{
  "arch": "ecapa_tdnn",
  "model": "sound classifier",
  "dataset": "read English sentences (LibriTTS-R)",
  "train_examples": 15625,
  "n_mels": 40,
  "hop_length": 160,
  "input": "mfcc",
  "spec_augment": true,
  "win_length": 512,
  "targets": ["voice"],
  "num_classes": 2,
  "norm": "batchnorm",
  "activation": "relu",
  "depths": [16],
  "kernel_size": 3,
  "stem": "single",
  "widths": [192],
  "loss": "cross_entropy",
  "init": "torch_default",
  "optimizer": "muon",
  "muon_scale": "spectral",
  "lr": 0.0092,
  "momentum": 0.95,
  "nesterov": true,
  "orthogonalizer": "newton_schulz_5",
  "adamw_lr_other_params": 0.0017,
  "grad_clip": 1.0,
  "steps": 5500,
  "batch_size": 48,
  "epochs": 16.9,
  "lr_schedule": "wsd",
  "decay_fraction": 0.3,
  "final_lr_fraction": 0,
  "warmup_steps": 270,
  "weight_decay": 0.04,
  "adamw_weight_decay_other_params": 0.01
}
Rows from block 8 of a small sound classifier, named by matrix and row number. Each number is 128 + 24 x the weight over its row's rms, rounded and kept within 0 to 255. All counts start at 0. Numbers have three digits each. After the name is the row's rms in percent of the matrix's.
Before each channel's rows are labels from the 100 clips, of 14976, where the channel reaches its highest value: "loudest" is the band of the loudest frequency at the time of the peak; "strongest on" is what is common among them. Only what is clearly more common there than usual is listed. The data: read English sentences (LibriTTS-R).
# c30: last pointwise conv (model.blocks.8.c3.0.weight, 192x192x1), inputs 0-95

loudest: 4000 to 8000 Hz
strongest on: voice: male
c30.182 110:124100104198139158104097172108121154115115228125108102121065149133128159166175110132178128126176176114170136125144102135098115119123145119151120137156114149115095129122163138159078121117136145129138202120096087118156172129154151123122112129135108129122091095125133122108137148116129128137

loudest: 4000 to 8000 Hz
strongest on: voice: male
c30.108 122:108098094116121156119195177130125067094114205152117105171165112101222159143114132082184156183173149113149087107146119127116107118119126134190115110114098115167123135126144100117143112133126138121153117097146070096168178139129110151115094160126102115134121129113122117091177110139123109132

loudest: 250 to 500 Hz
strongest on: voice: female
c30.87 081:132136127146112142150142109104191150117155154134125123130119152142111093142113111144130095101133147095107152116138150130124131123126161159123117127129167121143105158142141093127149125144135055136124111122132103122140130140129145127120116136135140121085125131108136107189141152104125138149

loudest: 4000 to 8000 Hz
strongest on: voice: male
c30.104 108:135087133165113121104212125155145125217110151216101120143125125148177144159148174129141112142057136074146099135144137106125187153100156122082168108093132110130143132152115123169082142116129140135133148129092117146101153133061126126126141119169134114124145124119110139149097124143127113121

loudest: 4000 to 8000 Hz
strongest on: voice: female
c30.65 052:150136131137144143141150077135140102109153135139148133121106165200109127110106098134138152115134141123106119122127127132154128163150126132084121106143079122092163133146112124140134140082146128140146106140084151096147134127113148130120135126134115160139058144091143098085120080143149103137

loudest: 4000 to 8000 Hz
strongest on: voice: male
c30.67 113:135088139155094200157150153155109157139168195132112112114137087098152203171076120124164126163153083111129120124195124182141110146120100103176128145109114110132113183125116149191100095136112127115112168175139116096134128104134135108156099121125114112145105124134110122150113132120122130119

loudest: 4000 to 8000 Hz
strongest on: voice: male
c30.90 115:097128147167127203106113147127105101177134164130083133189107120149224218149139107153210156143102096106116148146109125154152086080101136096172148130158092113122152138148100094149129131113111141128149129134124116141134181104103155127166078163113141121110115138113142130147152110109084132134

loudest: 250 to 500 Hz; 500 to 1000 Hz
strongest on: voice: female
c30.105 122:140143140157092117115149090102150106141118129137147137120135139168133140102123180109124252114129146162134109135120137130183118172105170124132085086161095120093130120103137118142181097112142123104114125173135098157102121154105123133116133140137089135097105123132146157140125094124142098119

loudest: 4000 to 8000 Hz
strongest on: voice: female
c30.18 119:111097131104106117113133131163131126134125159081096098123167091134136114082136117185138153123140153101143122108121140140174160169154130102141129154130205156134129141134144163120167106105116144144103167163158168180185141139212147131094091150144155156141168135188180153146154123157137130159

loudest: 250 to 500 Hz; 500 to 1000 Hz
strongest on: voice: female
c30.38 095:138090140079086126111124096154078117147129127117137139112147127108156143134136228134123153033122133145146146122145118170113108124109115190117148102154123148110096107141121148168116121097148142125115108115103122175137133139168157102091115119150137137108101126135117096183164119129142114106

loudest: 4000 to 8000 Hz
strongest on: voice: female
c30.160 140:117102075111100117115135193157106100146100122128106194142149167105115109128118143150117166137164126099101164138117124208145201152129075122102110143095122153141160123140065110104125164113136117132140115094105100122124183120109154156174131146133118148117098157138160109138101162140137164091

loudest: 250 to 500 Hz; 500 to 1000 Hz
strongest on: voice: female
c30.76 064:134146120137136109098105128110153130136149100135168113123155105150106109125123089129177128125103097102117130121154136120110128125133148112140123155174127148148122142101175124142127136121101130101119109095097161128099122107175126107092120144167188090110095110141140156142109134118123103115

loudest: 250 to 500 Hz
strongest on: voice: female
c30.68 123:094117146140070141129138131167157101134120104133123185134155109137143128115166151130129137141207132136110133118095139121153149161191126112127151197103072170106125148101106135090122127136131142103122131138147161155214098141139102167106121115142150176122167109127094135077122127128154140121

loudest: 250 to 500 Hz; 500 to 1000 Hz
strongest on: voice: female
c30.133 090:171153129108132157133127176024120172124097102125124109123161158139151092116129118129140110155173138132135115102140145169166149138126166140107077131141137101137123130133089094129126099173148095155141145132142112076164093091110123125142112149120139115175204104127105125081121123107117110146

loudest: 250 to 500 Hz; 500 to 1000 Hz
strongest on: voice: female
c30.112 091:135101118119179109131136123133121112123114139119135166134130142115134143127104165130144158139149137132130131121108136127130132104148141113145055107150118124090112149128147084149139149136206167166150141151134150121150127164125150132108129105143144095099099138094132137121115137114119119110

loudest: 4000 to 8000 Hz
strongest on: voice: female
c30.88 074:123143164076125102177150129110136136119125122160170146090112159147095152148153140103166108054115121119115128132127134126130114162117179146137104123110136195101140124148152119087148163148092170164112121097142117184123108079082075151121135133122071140129149110132167167138140146109119122136

loudest: 500 to 1000 Hz
strongest on: voice: female
c30.97 127:148210116114089119129116101159137109138137122144135149111114099103114117124147149112112094194124130121122109201160097131111161091125140096118095108151176145133117153119200142109087132131132095091164138209126137086154150139128135125147127126155149108140132110140142104127123112088129096136

loudest: 4000 to 8000 Hz
strongest on: voice: female
c30.191 118:136118166106088132151095125135162140157133118145109143074175122156127129179174142105122120080159113130128177080129109144102161099190082138116127141104183134155147139109106152146182107124114105144149125158151206195182203124127093130114124134127150139120147151150143150143106121144157126184

loudest: 500 to 1000 Hz
strongest on: voice: female
c30.26 116:124181101135162107174092084102166112151134144138130129102075084113112135164120141113140134157114111138111101107112081101116121099123170175098160160165146184093160143105193095149179178100118106141116139109159147143119121113108141123154126142146109151141159109120133168093181106105118137129

loudest: 250 to 500 Hz; 500 to 1000 Hz
strongest on: voice: female
c30.86 120:125158130119074133140129103115203100117149139132138121104080160109127133140097109117112145132141126108115151168110168133130129106146161174116066123095217143117121158126195122114116128132137142109114145147099086105119119145126138123182149138113186130127111119095106122155192139121134105123

loudest: 4000 to 8000 Hz
strongest on: voice: male
c30.95 124:123135107146100136111168169112126171182166203125153092185106141084155149147139077160139159120098078128197127081145100143124132096099149138073160147101135122091127111138166119101124179133126133123130162139103094120103086141127142136106126112164143112128120082129150132132098129134097142114

loudest: 500 to 1000 Hz; 250 to 500 Hz
strongest on: voice: female
c30.118 068:137111129120158110142140096126147129121120136149115137137138144153115143115135059116124153102139174118136131160141145147128134120118128137134110149119119134137116119160153115116100142089066072146133114134135110146151125084106112122101144124125134099119131118108133129160139146101167145136

loudest: 250 to 500 Hz
strongest on: voice: female
c30.190 125:146191103145165126176136113113158131136125120123077132123100104158135124128119140077121142214112100133112150118122139114087140147080205039105172132162131113158103153131062131123149178145127121175182168116131155178169127099142149110109150131080168143120191110122154168126118112139155123162

loudest: 250 to 500 Hz; 500 to 1000 Hz
strongest on: voice: female
c30.148 052:141120131146107135157156124116143110129114148084120143111131113136150122124153076126136120139093134122108157116157134118105135119138117146094136146108125148141152144177147139135114177094084103129124122116092123101141120139089102120155140100153168106117122105106140112152129148123146093130

loudest: 250 to 500 Hz
strongest on: voice: female
c30.100 077:146126115141119102105155098127131112179131132158164191100147133133136114107153148101114131164125136082107131190131145140138116098102160164148164115105148128136147160107124122128142130110072084102180125119134105157202120112130098105166110124125090099083121120085135149101139130139136117111

loudest: 250 to 500 Hz
strongest on: voice: female
c30.124 078:131113130113107114160131114140194119123085158164130152108138126109114129088115149091139149102118181100147111112130125152144120142152186141136099164135107106126129142097163103127106142112132182143123180095117111121145141132173112118145146137163145109136143139107121104117107153136136128127

loudest: 500 to 1000 Hz; 250 to 500 Hz
strongest on: voice: female
c30.102 062:115133136141112148133101105142133128131119129152150152142145117127143115140131133149115105124120127113124127159116115136145121132138126104117153147105111120139142104066144106136100155112138060099139151118098131135135144093146087154158116096108113125144121110123114112158138141150137138148

loudest: 500 to 1000 Hz
strongest on: voice: female
c30.71 111:132186148108080102151134130134149099124174145099118111116150100151140117160160124111129133197103141129119126180135143117139152105117195103112052114150172102131138160110141116147094083101089080123136122125134149060114152194101166152114115118147077144099129130097112112130093140105078100127

loudest: 4000 to 8000 Hz
strongest on: voice: female
c30.128 122:116095104145097078134137088172123097143143136104153147142197091117112117137128132149134152098242122155102188106108114100157136134084121119093101142130112148164109116130125113145107143098123091141107126125212141172147105131118117128151135147136146209132176150092148110146103133142122162136

loudest: 250 to 500 Hz
strongest on: voice: female
c30.19 077:128144132121111110125130134116104112115111142138142122116168118109128147112124114122133092090142127111132170139127125124084119114118147081128122166131133175102155152124162139121095137111171152121172147072156103126132113158117130130137171135110148115118111132114106130152167108108166135127

loudest: 4000 to 8000 Hz
strongest on: voice: female
c30.73 134:136157082136075084076104203193127132137115141135104147113170142094099114127186093171107109131150069087116171165102110198178183126136099150136103139135106148139114145137161137105122091112128159113170113140107126103108093080146143122167130119134128119151118105124105115161152123151103127134

loudest: 250 to 500 Hz
strongest on: voice: female
c30.10 096:155113138108126101133135122117139096096132147138100144132124155152156104132133168122156147143076138114129173136137138090131164136112164119152115109113125161129097125136128098136118059111114132121126081131110137136113106113134098136108122132156145124148107146142182179121121122103127124094

loudest: 4000 to 8000 Hz
strongest on: voice: female
c30.27 122:173089131106096129077129103154084140091137129113105113151141133109139100099192131145085149138150098089147180121108123084169144218158140093140143092169178113156117120137129128114196110150128129165148121136116126138119151153122106127092085168166121145155081110135158116141091117135191154148

loudest: 4000 to 8000 Hz
strongest on: voice: female
c30.131 131:164119116135135103165139163124154130104175142097132152151193156112134100146137122125129118102131136156146159057135125148185136170137110138119092165129173167107120158114056155122108188142131138137111099132117108114141208103090187149108096149100121128135093149120184139103148093162115122111

loudest: 4000 to 8000 Hz
strongest on: voice: male
c30.126 118:143138127228128185140070161122133138115182205085122107125151106113137215120101179169162146129124101122166126103174111111104096118164124132136139066101095118131109074146125139157117160106113103103161143137151141145112129135155115156127135106217121125098097160090149142150138147133142103143