From a checkpoint of a small sound classifier: batches of 48.
Rows from block 13 of a small sound classifier, named by matrix and row number. Each number is 128 + 24 x the weight over its row's rms, rounded and kept within 0 to 255. All counts start at 0.
After each channel's rows are labels from the 100 clips, of 14976, where the channel reaches its highest value: "loudest" is the band of the loudest frequency at the time of the peak. Only what is clearly more common there than usual is listed. The data: read English sentences (LibriTTS-R).
# c30: last pointwise conv (model.blocks.13.c3.0.weight, 192x192x1), inputs 0-95

c30.35 [170 175 159 112 126 126  57 105 156  98  66 171  85 120 126 115 125 171 157 109  98 114 185 182 156 106 121 146 104 117 113 175 214 133 184 127 123 155 109 138 151  54 102 130 110 148 130 121 123 141 120 103 131 114 122 130 137 141 115 155 113 130 130 140 116 127 121 143 164 148 123 144 160 138 125 122 134 128 129 160 191 147 106 178 120 127 194 101 135 104 106 138 140 148 126 129]
loudest: 4000 to 8000 Hz

c30.36 [123 163 123 113 114 132  85  96 127 119 175 104 133 129 109 152  85 133 168 111 133 132 120 125 114 126 140  98 147 126  93 109 140 113 123 136 118 148 132 175 148 117 174 164 149 131 126 167 125 139 149 116 128 122 133 113 132 117 122 102 142 160 148 146 125 103 138 119 152 135 141  99 110 151 125 130  97 102 103 124  94 152  77 113 126 115 215 120 100 101 127 129 107 124 100 119]
loudest: 250 to 500 Hz

c30.127 [207 195 129 144 129 126  76  76 134  84 150 195 135 158 140 132 119  94 113 157  81  55 145 166 122 130 164 139  81 137 127 182 160  99 174 132 102 171 125 120 126 130 157 123 109 150  79 137 143 163 113 147 152 111 128 134 130 113 114 132 131 135 120 144 135 136 133 128 126  95 149 127 132 140 139 108 150 127 116 149 138 141 127 132 123 131 145 131 129 149 141  94 146 133 150  97]
loudest: 4000 to 8000 Hz

c30.5 [ 90 131 144 145 144 172 151 115 121 169 135 100 121 173 116 137 139 150 135 131 175 168 136 124 123 119 135 116 128 206 122  89 157 142  97 157 125 129 105 146 162  90 138 117  91 174 169 141 160  59 170 121 123 115 159 123 124 105 146 110 137 132 114  72 147 113 126 111 126 121 130 160 112 121 157 137  93 155 114 126 147 117 126 132 139 116 181 154 129 126 124 116 107 114 109 117]
loudest: 500 to 1000 Hz

c30.28 [104 159 101  53 116 141 193 111 197 171  97 141 129 104 165 125 143 205 153 149 119 136 133 156 146 125  73 102 173  86 125 166 189 118 151 127 111 120 123 146 104 150  91 190 142 167 145 154 154 136 127 117 134 151 139 132 128 113 118 110  85 119 136 149 132 125 150 129 112 147 117 134 155 107 132 122 114 109 124 151 185 127 160 186 132 146  58 131 114 139 147 127 142 120 141 111]
loudest: 4000 to 8000 Hz

c30.61 [160 116 112 151 125 100 125 167  86  88 114 180 103 110 153 142  90 181 130  92 125 166 185 165 121 140 123  89  64  86  97 174 181 133 149 107 114  75 103  99 111 177 150 132 131 199 113 167 125 117 101 130 115 146 124 147 111 160 139 148 155 120 150 215 120 138 131 116 143 148 115 146 147 136 112 129 132 187 122 124 162 129 114 120 103 156  97 142 132 120 129 127  94 106 139  85]
loudest: 4000 to 8000 Hz

c30.47 [112 133  90  92 140 230 123 134 144 137 128 122 108 165 125 108 116  92 138 146 176 132 131 113 105 127 122  98  85  34 183 105 144 147 152 123 128 164 130 109 106 109 103  75 136 122 148 104 127 213 140 108 131 149 124 119 122 162  88 132 124 134 139 206 125 106 134 122 105 110 122  97 150 119 150 115 124 103 111 114  91 111 125  87 121 117 120 142 111 129 138 160 138 131 146 184]
loudest: 500 to 1000 Hz

c30.189 [125 175 140 118 130 105 150  85 140 141 114  95 116 155 135 102 166 150 165 158 123 128 120 135  93 128 106 124 106 136 120  98  75 121 120 139 113 145 123 100 161  89 112 144 120 108 116 145 120  36 108  96 121 150 158 103  95 151 136  97 113 115 159 134 143 116 116 109 119 116 130 156 142  98 158 140 134 136 133 135 118 151 132 116 134 149 151 115 121 131 111 119 136 127 139 137]
loudest: 500 to 1000 Hz

c30.128 [140 121 117 232  95 171 182 159 159 125 157  87 130 136 127 112 158 150  90 152  97 190 116 128  99 130 151 197 130 178 160  70 105 132 117 144 105 136 120 147 112  95 130  78  80  92 139 134 123 196 138 134 136 120 130 130 111 128 116 149 110 126 137 117 146 102  83 126 104 123 122 110 152 108 133 137 101 136 153 140 121 116 119 172  85  97 109  97 112 151 132 102 124 126 123 171]
loudest: 500 to 1000 Hz

c30.101 [158 164 132 157 139 209 227 126 168 140 162 177 128  83 127 125 140 188 160 111  92 148 148 224 113 103  70 123 154 132  88  96 108 159 128 140 149 119  91  59 135 106 134 131 126 190 120 123 121 134 134 119 128 133 123 127 130 140 108 115 135 161 123 133 112  99 140 121 148 117 146 100 136 139 160 147 136 148 151 117 118 130 159 158 127  85 114 111 108 174 120 123 121 131 101 134]
loudest: 4000 to 8000 Hz

c30.52 [160 106 138  95 132 134 139 119 146 159 142 172 131 118 102 118 131 161 123 158  88 108 167 140 142 120 106 107 148 124 135 157 119 122 161 148 178 126 109  94  62 124 134 107 124 132  87 133 130  86 157 126 135 174 126 134 112 112 143 117 142 112 129 190 133 104 162 110 124 120 143 124 206 112 131 132 144 142 139 168 137 132 116 162 123 151  57 171 133 144 127 130 157 144 131 117]
loudest: 4000 to 8000 Hz

c30.17 [216 125 109  85  99 120 112 219 149 104 116 140 131 161 121 143 161 196 127 109 132 128 154 152 134 108 148 143  92  87 207 207 119 180 143 128 134 155 133 166 111 118 112 144  95 153 114 147 119 152 109 142 122 150 101 116 117 134 120 123 131 127 141 113 139 123  91 116 169 126  95 103 134 107  83 148 133 130 113 132 136 155 121 119 160 103  40 129 123 180 125 144 151 133 145 149]
loudest: 4000 to 8000 Hz

c30.78 [162 158 103  79 134 104 119 108 131 168 137 158 139 127 183  92  96 131 153 177 135 109 131 177 123  83 123 119 108 165 100 156 187 104 107 147 150  95 109  95 128  92 109 159 130 172 120 118 107 143  91 146 118 153 118 120 126 169 142 142  91 147 141 153 146 108 137 110 120 140 128  92 100 122 180  85 163 119 119 133  73 119 137 109 146 135 161 132 131 211 134 127 123  98 125 116]
loudest: 4000 to 8000 Hz

c30.2 [100 148 135 178 111 173 193 132 180 149 151 168 122  69 118 139 134 122 124 114 122 118 119  34 150 141  97  64 162 193 139 128 154 128 122 131 129 130 155  97  94 145 106 197 101 199 112 149 120  90 138 120 131 143 137 126  99 120 116 122 140 117 140 152 142 153 161 138 162 126 126 158 141 115 128 117 121 155 102 101 147 144 156 132 144 135 171  94 116 159 124 142 121 123 117  90]
loudest: 4000 to 8000 Hz

c30.107 [118 100 145 115 154 120 167 120 156 175 132 102 133 177 113 139  99 116 146 163 183 192 112 188 156 134 193 136 181 208 183 102 100 164 112  91  95 170 122 109 135 138 138 131 159 154 168 154 103 127  86 141 149 116 139 125  97 126 130 144 119 149 138 142 103 131 109 131 118 132 130 136 194 117 167 124 157 156 124 156 143 114 133 116 110 123 101 119 107 115 116 134 122 137 129 114]
loudest: 250 to 500 Hz

c30.157 [136 180 114 122  90 120 103  94 148 118 116 197 112  95 155 126 131  90 136 107 231 107 223 197 152 134 136 133 103 121 110 198 161 119 196 132 140 111 100 155 153  77 107 200 115 178 116 126  87 109 144 132 116 129 115 136  96 146 127 139 117 137 121 124 109 113 139 123 124 131 138 109  74 146 126 124 114 123 150 147 111 117  85 137 129 138 148 103 112 115 131 110 129 145 122 147]
loudest: 4000 to 8000 Hz

c30.190 [173 166 132 152 124  80  98 177 164 143 109 160 104 136 127 140  79 121 107 134 211  37 158 162  95 167 147 133 106 125 131 148 164  99 143 122 138 103 102 112 120 130 163 209 102 169 129 148 181 127 112 131 115 142 153 117 132 120 144 140 102 105 161 133  96 123 145 127 116 123 110 182 135 111 135 130 119 153 103 129 122 133 125 104 114 126 156 149 126 136 138 103 142 134 107 122]
loudest: 4000 to 8000 Hz

c30.11 [201 157 126 107 162 195  99 132  75 102 126 118 116 131 125 110 129 160 135 141 151 111 184 190 139 124 135 136 117 135 105  77  85 136  96 108 132 168 120 101 139 144 116 184 125 135 119 149 102 115 124 103 117 130 113  93  74 136 123  91 129 100 155 122 130 116  68 121 151 100 135  83 105 124 104 115 130 155 116 112 131 130  98 146 108 119 164  80 106  50 131 132 135 135 148 153]
loudest: 500 to 1000 Hz

c30.188 [140 187 127 102 134 143 121 145 116 110  95 144 127  75 128 128 153 144 155 101 125 122 156 167 109  80 100 140 146 144  56 195 167 140 144  98 130  95 138 107 191 113 127 119 127 166 105 141 138 144 122 138 113 145 137 157 142  83 130 128 125 117 117 112 131 106 116 122 122 148 145 144 172 144 163 130 133 132 124 141 179 136 135 110 135 134  41 117 112 178 130 162 131 132  99 138]
loudest: 4000 to 8000 Hz

c30.48 [206 172 125 138 106 141 101 115 176  89 156 199 127 156 136 143 102 173 154 130  69 113 136  96 122 144 132  91  83  90 129 179 133  90 184  85 154 159 114 164 148 133 110 160 167 166 102 149 152 112  77 152 134 154 121 117 149 116 137 147 153 146 120  77 124 124 158 115 144 127 130 106 119 113  96 135 142  95 149 123 123 129 159 120 128 143 150 109 120 140 148 125 121 119 143 115]
loudest: 4000 to 8000 Hz

c30.86 [139 124 169 107 150 155 135 132 130 165 209  97 131 139 116 117 165 124 158 114 149 194 155 103 107 101 165 171 162 187 176 134 144 154 119 100 153 131 129  96 126 139 166  86 115 114 134 198 170 123 136 119 123 102 150 136 110 119 135 145 115 111 104 120 115 115 122 133 126 144 126 171 143 159 140 126 125  98 106 194 159 134 119 108  95 170 116 129 107 116 134 110 113 117 106 102]
loudest: 500 to 1000 Hz

c30.137 [161 171 126 133 130 130 105 133 189  94 101 152 124  88 104 125 139 189  68 163 177 134 170 161 127 110 117 131  69 125 109 112 179 125 186 118 136  81 137 101  95 167 142 212 130 175  84 102 108  88 116 132 132  99 136 115 139 167 141 133 113 139 124 187 142 137 129 133 115 140 128 135 125 132 189 104 161 154 114 124 108 116 144 144 112 138 176 158 129  91 124 121 105 127 103 129]
loudest: 4000 to 8000 Hz

c30.140 [112 173 142  98 148 168 131 140 185 142 111 149 105 153 155 115 146 116 157 103  96 134  86 168 119  92  90 132 139  77 195 126 142 177 130 103 119 190 137 158 135 135  68 199 125 181  95 142 122 133 130 110 126 134 140 126 143 163 115 110 146 144 136 140 116 138 177 109 125 137 123 155  94 140 124 120 125 121 130 103  94 138 150 106 136 161 160 149 143 120 107 132 143 142 138 136]
loudest: 500 to 1000 Hz

c30.92 [219  89 152 146 154  72  74  97 173 107 172 188  93 169 141 102 141 124 147 152 129 139 182 133 121 123 106  96  92 123 151 118 196  83 148 120 143 176 136 120 112 123  96 144 116 173 157 161 187 111 178 140 116 156 106 126 127 120 110 145 117 136 102 126 126 117 133 132 172 125 126 129 127 112 143 126 100 125 130 101 172 125 150 120 123 148 171 119 120 170 135 116 134 128 144 174]
loudest: 4000 to 8000 Hz

c30.70 [234 169 115 149 143 113 239 110 191 148 103 123 100  55 147 183 144 151 125 110  76  85 156 132 117 119  75 150 177 117 133 163 167 108 156 137 108 137 136 113 148 161 159 205 101 135 114 104 148 119 179 130 126 139 120 112 128 111 102 131 121 118 119 127 115 112 106 135 128  92 112 148 135 108 127 150 126 137  93 128 103 118 139 142 111 118 101 154 158 123 126 132 118 125 152 161]
loudest: 4000 to 8000 Hz

c30.162 [159 129 116 128 110 123 108 134 161 119 106  91 111 113 147 110 149 144 137 130 133 120 106 156 117 152  94 170 148 145 122 104 141 139 116 103 156 128 110 135 127 136 131 123 106 105 110 139 173 133 135 188 132 133 144 139 102  75 123 107 154  54 151 158 128 110 101 105 123 103  97 135 136 147 126 145 131 155  95 132 147 133 124 110 106 148 116 144 128  98 109 141 142 127  79 157]
loudest: 250 to 500 Hz

c30.73 [132 126 100 166 141  93 103 117 122 140  94 190 134 153 102 108 142 141 131 123 146  86 175 164 127 116 127 100 107 141 116 192 192 131 171 106 153  99 149 129 100 108 109 126 113 154 120 135 155  95 125 120 131 159 115 121 111  96 128 171 120  97 132 125 141 101 120 125 125 136 112 124 194 103 103 132 120 101  84 149 139 134 128  72 148 133 190 124 137 174 111 125 137 123 140 106]
loudest: 4000 to 8000 Hz

c30.179 [128 153 150 134 100 101 114 140 197 109 102 201 150  91  92 142 119 183 162  94 111 147 135 184 164  94 120 116 121 134 135 167 192 158 152  99 104 146 128 122 140  62 107  96 141 176 127 117 119 143 143 124 140 137 124 157 127 137 128  94 144 160 118 109 142 149 112 116 113 119 125 114 118 144 121 110 107 135 116 107  90 126 175 128 131 123 202 101 129 120 116 145 122 120 108 120]
loudest: 4000 to 8000 Hz

c30.4 [106 123 133 133 140 139 110 104  70 139 100 143 115 129 152 124 107 126 154 121 162 101 145 169 126 125 115 109 122 115 110 155 142 140 125 123 140 146 136 151 114 127 102  90  75 145 121  96 126 105 111 121 127 121 123 132 152  93 116 143 132 119 151 102 128 110  78 107 134 122 119 124 139 121 105 122 111 112 148 174  92 141 149 135 119 136 119 119 130 104 100 123 125 144 102 135]
loudest: 250 to 500 Hz

c30.191 [130 174 120 130 143  91  96 105 191  76 152 148 131 131  77 116  88 113  90 134  90 134 168 133 121 182 147 108 139  74 162 162 171 141 124 163 104 122  78 144  80 116  94 186 115 183 134  55 164 172  96 129 130 170 122 120 140 144 114 131 116 118 129  62 151 156 152 142  95 129 137 129 147 112 143 133 121 154 139 110 158 132 150 144 156 126 146 131 131 130 116 103 146 133 120 202]
loudest: 4000 to 8000 Hz

c30.172 [131 129 138 223 145 159  91 134  90 138 105 106  96 134 100 126 198 102  87 124 103 148 124  71 117 144 178 192 183 172 170 124 159 167 134 123 138 108 121 190 119 156 149 140 118  93 157 123 108  91 186 110 134 107 128 116 129 142 122 172 124 132 138 160 128 171 140 132 140 156 126 110 122 128 115 163 135 165 127 114 126 126 135 162 158 104 136 119 128 143 112 130 152 142 129 120]
loudest: 500 to 1000 Hz

c30.68 [ 94 113 133 226  76 175 117 172 133 146 135 132  98 167 185 133 150 133 123 128 117 148 130 122 133  85 166 148 136 212 213 114 145 204 124 115 111 122 117 115 130 123 119 138 126 128 130 121 124 103 118 123 112 146 123 150 103  76 159 118 106 118 109 169 129 134 145 122 118 137 110 122  97 144 151 106 121 126 146 145 123 148 106 163  86 123 108 122 133  95 140 140 117 128 112 130]
loudest: 500 to 1000 Hz

c30.160 [126 106 114 174 137 241 131  93  62 123 156 169 129 178 133 119 200 153 118 140 126 197 122 126 100 120 109 160 192 203 136 154  95 144 150 133  90 113 120 138 109  78 137  88 105  91 191 115  99 120 169 127 124 130 113 120 114  87 127 144 126 133 113 123 126  99 123 128  78  71 122 140 131 106  80 142 129 138 163 114  99 115 133 112 172 125 124 108 141 140 105 101 127 125 138 108]
loudest: 250 to 500 Hz