From a checkpoint of a small sound classifier.
Data: trained on read English sentences (LibriTTS-R), 15625 training examples, 16.9 epochs.
Rows from block 13 of a small sound classifier, named by matrix and row number. Each number is 500 + 50 x the weight over its row's rms, rounded and kept within 0 to 999. All counts start at 0. Numbers have three digits each.
After each channel's rows are labels from the 100 clips, of 14976, where the channel reaches its highest value: "top examples" is what is common among them. Only what is clearly more common there than usual is listed. The data: read English sentences (LibriTTS-R).
# c30: last pointwise conv (model.blocks.13.c3.0.weight, 192x192x1), inputs 96-191

c30.113:439491500530459482528475491509489505517466479492488470486482531547494480455466508555471503457478500497472463493447479490532477477485496444487544491511529511500469517552497498569476500524491513524503554486501499533483510531510501499485520511486524513530482504545482482519526462536529508494
top examples: voice: male

c30.16:520433448502555457529473513544497531521535438454548479597523603495499471484507520570559467466497455526426561626517474535527562546498478603554528478524463576556478516463545613518553636571477501555479513527523554484588486655531577455478527561462607472459524480514540523536508461488416478621
top examples: voice: female

c30.171:453539484503464560610513532457488526620555529477603525488634532515540508570479509475540455545497472588587584598479486509525476537478546533599425449504405662469431478550490497473505519535484533428453531424557514485491468550552436552507451540522561503583490491493441449593493580531427498604
top examples: voice: female

c30.173:517478496540467572490550553513482414507504461502459470497505482524511499493629466478446502573585534481472489533532451476447563579565424461487539502518495493460478529467531483523521477525462517486568491535460483530504453356483552518542549509470497493381475437519532473534510523508505532505
top examples: voice: male

c30.144:497457463452478528478530490459515487472503474477580447529481524508481514507613524454529480536468482534551600444547453445541491467548504434525631488450441486489473535437440539576471503407494532444479540431464478483456490494576521542516488524506489501476523477418517504568469539544414527474
top examples: voice: male

c30.93:540579485508478453492537488531524522490559527536474481480526508509518470552560530458636489496409482497485512470485489533469547522456466558453440563442543471515450572498493417581468537516537478502466477524521517535498522472470497500554487489515502517452460501510529507507479514488467495504
top examples: voice: male

c30.45:469491515503475507525497506523534506570486469566553598526568497502518412508572481547497434499484480531466522460517387490526495530498482430549503518468557522592461469478533466534503451482441462562452469492452605600429464513527516540531444581468563443522520474471423471548536523606504451611
top examples: voice: female

c30.15:464467545528455525445464592498529459458591518434581491552494550504624460438524526377478481446467453462468587392533479567523482460543416463554550526528547593534453493462512518370551511491489553455478520483542484446456508547473453430496478529440555411441494467438449460550470507460510499527
top examples: voice: female

c30.180:374487494505545516523440486480481526472513459528464487497490499575528409494469458488426493599515444442524514473590530509491454489515533447551479477487521479501559568515513428507512535514491477432551382452496535510480480514516548557487463502496473488499475480444486494536511543482506467488
top examples: voice: male

c30.67:526489486473533420515398513486530429494442483525400544503459491546541487492536483527440509441426474531506448528480503500572439505497481515488573564434474517512533503601500456494534488486488522468470498497476488488479502530425523516499520515446500441553481488503496506540441502499486468495
top examples: voice: male

c30.122:565479518494473466468540492488484457480561494487504438514552440509489489520492549487551521508539503504477507477497504485426477482507434487485471498601575465511509500556508446518527531552519561427492487589461493415480509410547450506542493470482547539561537411485450484549485491434533481487
top examples: voice: male

c30.155:408559541451466508479449499503517486472485465511503426523493503495513530458479469543560530528563524528448537443504522551461478550505488497501571465465427517504504453536507561541509437515505497481532470391457512480524506452526489493528492519514500465485475471504518502457517503468533488501
top examples: voice: male

c30.98:528415502556470500477462462524487425465514531520498459470482490510464521522537497454474458488529475475519503538505438477523523595499497423489517492528453494510433568460470483427506509447491476506567611440507511472443441499515485519494453522514455522462546508526506484443523440546517534492
top examples: voice: male

c30.58:527403487449528477506514442535484510457396413361446497489450454503390444419634504418452434511457553449431460522475455511517451410501352533405612544524554445481455570484514548566513521459576490513446573497530470496425546585513428609503538435482476478463481514615517487491493526484486522457
top examples: voice: male

c30.53:443549533471480473473497511471522545510451520476550474474515472574493502498542493525530432443554525528417493466494512512568466506436502575520580615493432499577534534531498519502488445443502464485467444502497509485512530541468460576552496484417449507515469484468451483468499522653511456515
top examples: voice: male

c30.21:483484458484469444450556493471488492538462490512483524470490511440495522511493505590482509518429502552526507474517484522499482450434524495499536561510529488506533515502503448448502512483476458521513504504505519499452489502473552485466520463488554412443618502560502533497529439509451509533
top examples: voice: male

c30.141:377466518494478520442532490487464512539417535523558580523501470526499453521561494561462521536481478495470474478494476526643451470493520563533465526514634488465536483463458469571509498478492520482440428491506478553447500481541552523472499512544488555497425453546505513496510483563478484491
top examples: voice: male

c30.156:558489480510525387520484431528509470440465476489495557493514443477469524501513525524566503485514499476547439584372476491509578426578475539467509498471547426491502518468508544470477599499498492487463514461585469414510495426547508527484509459388412560478547507461554592518491509461499447499
top examples: voice: female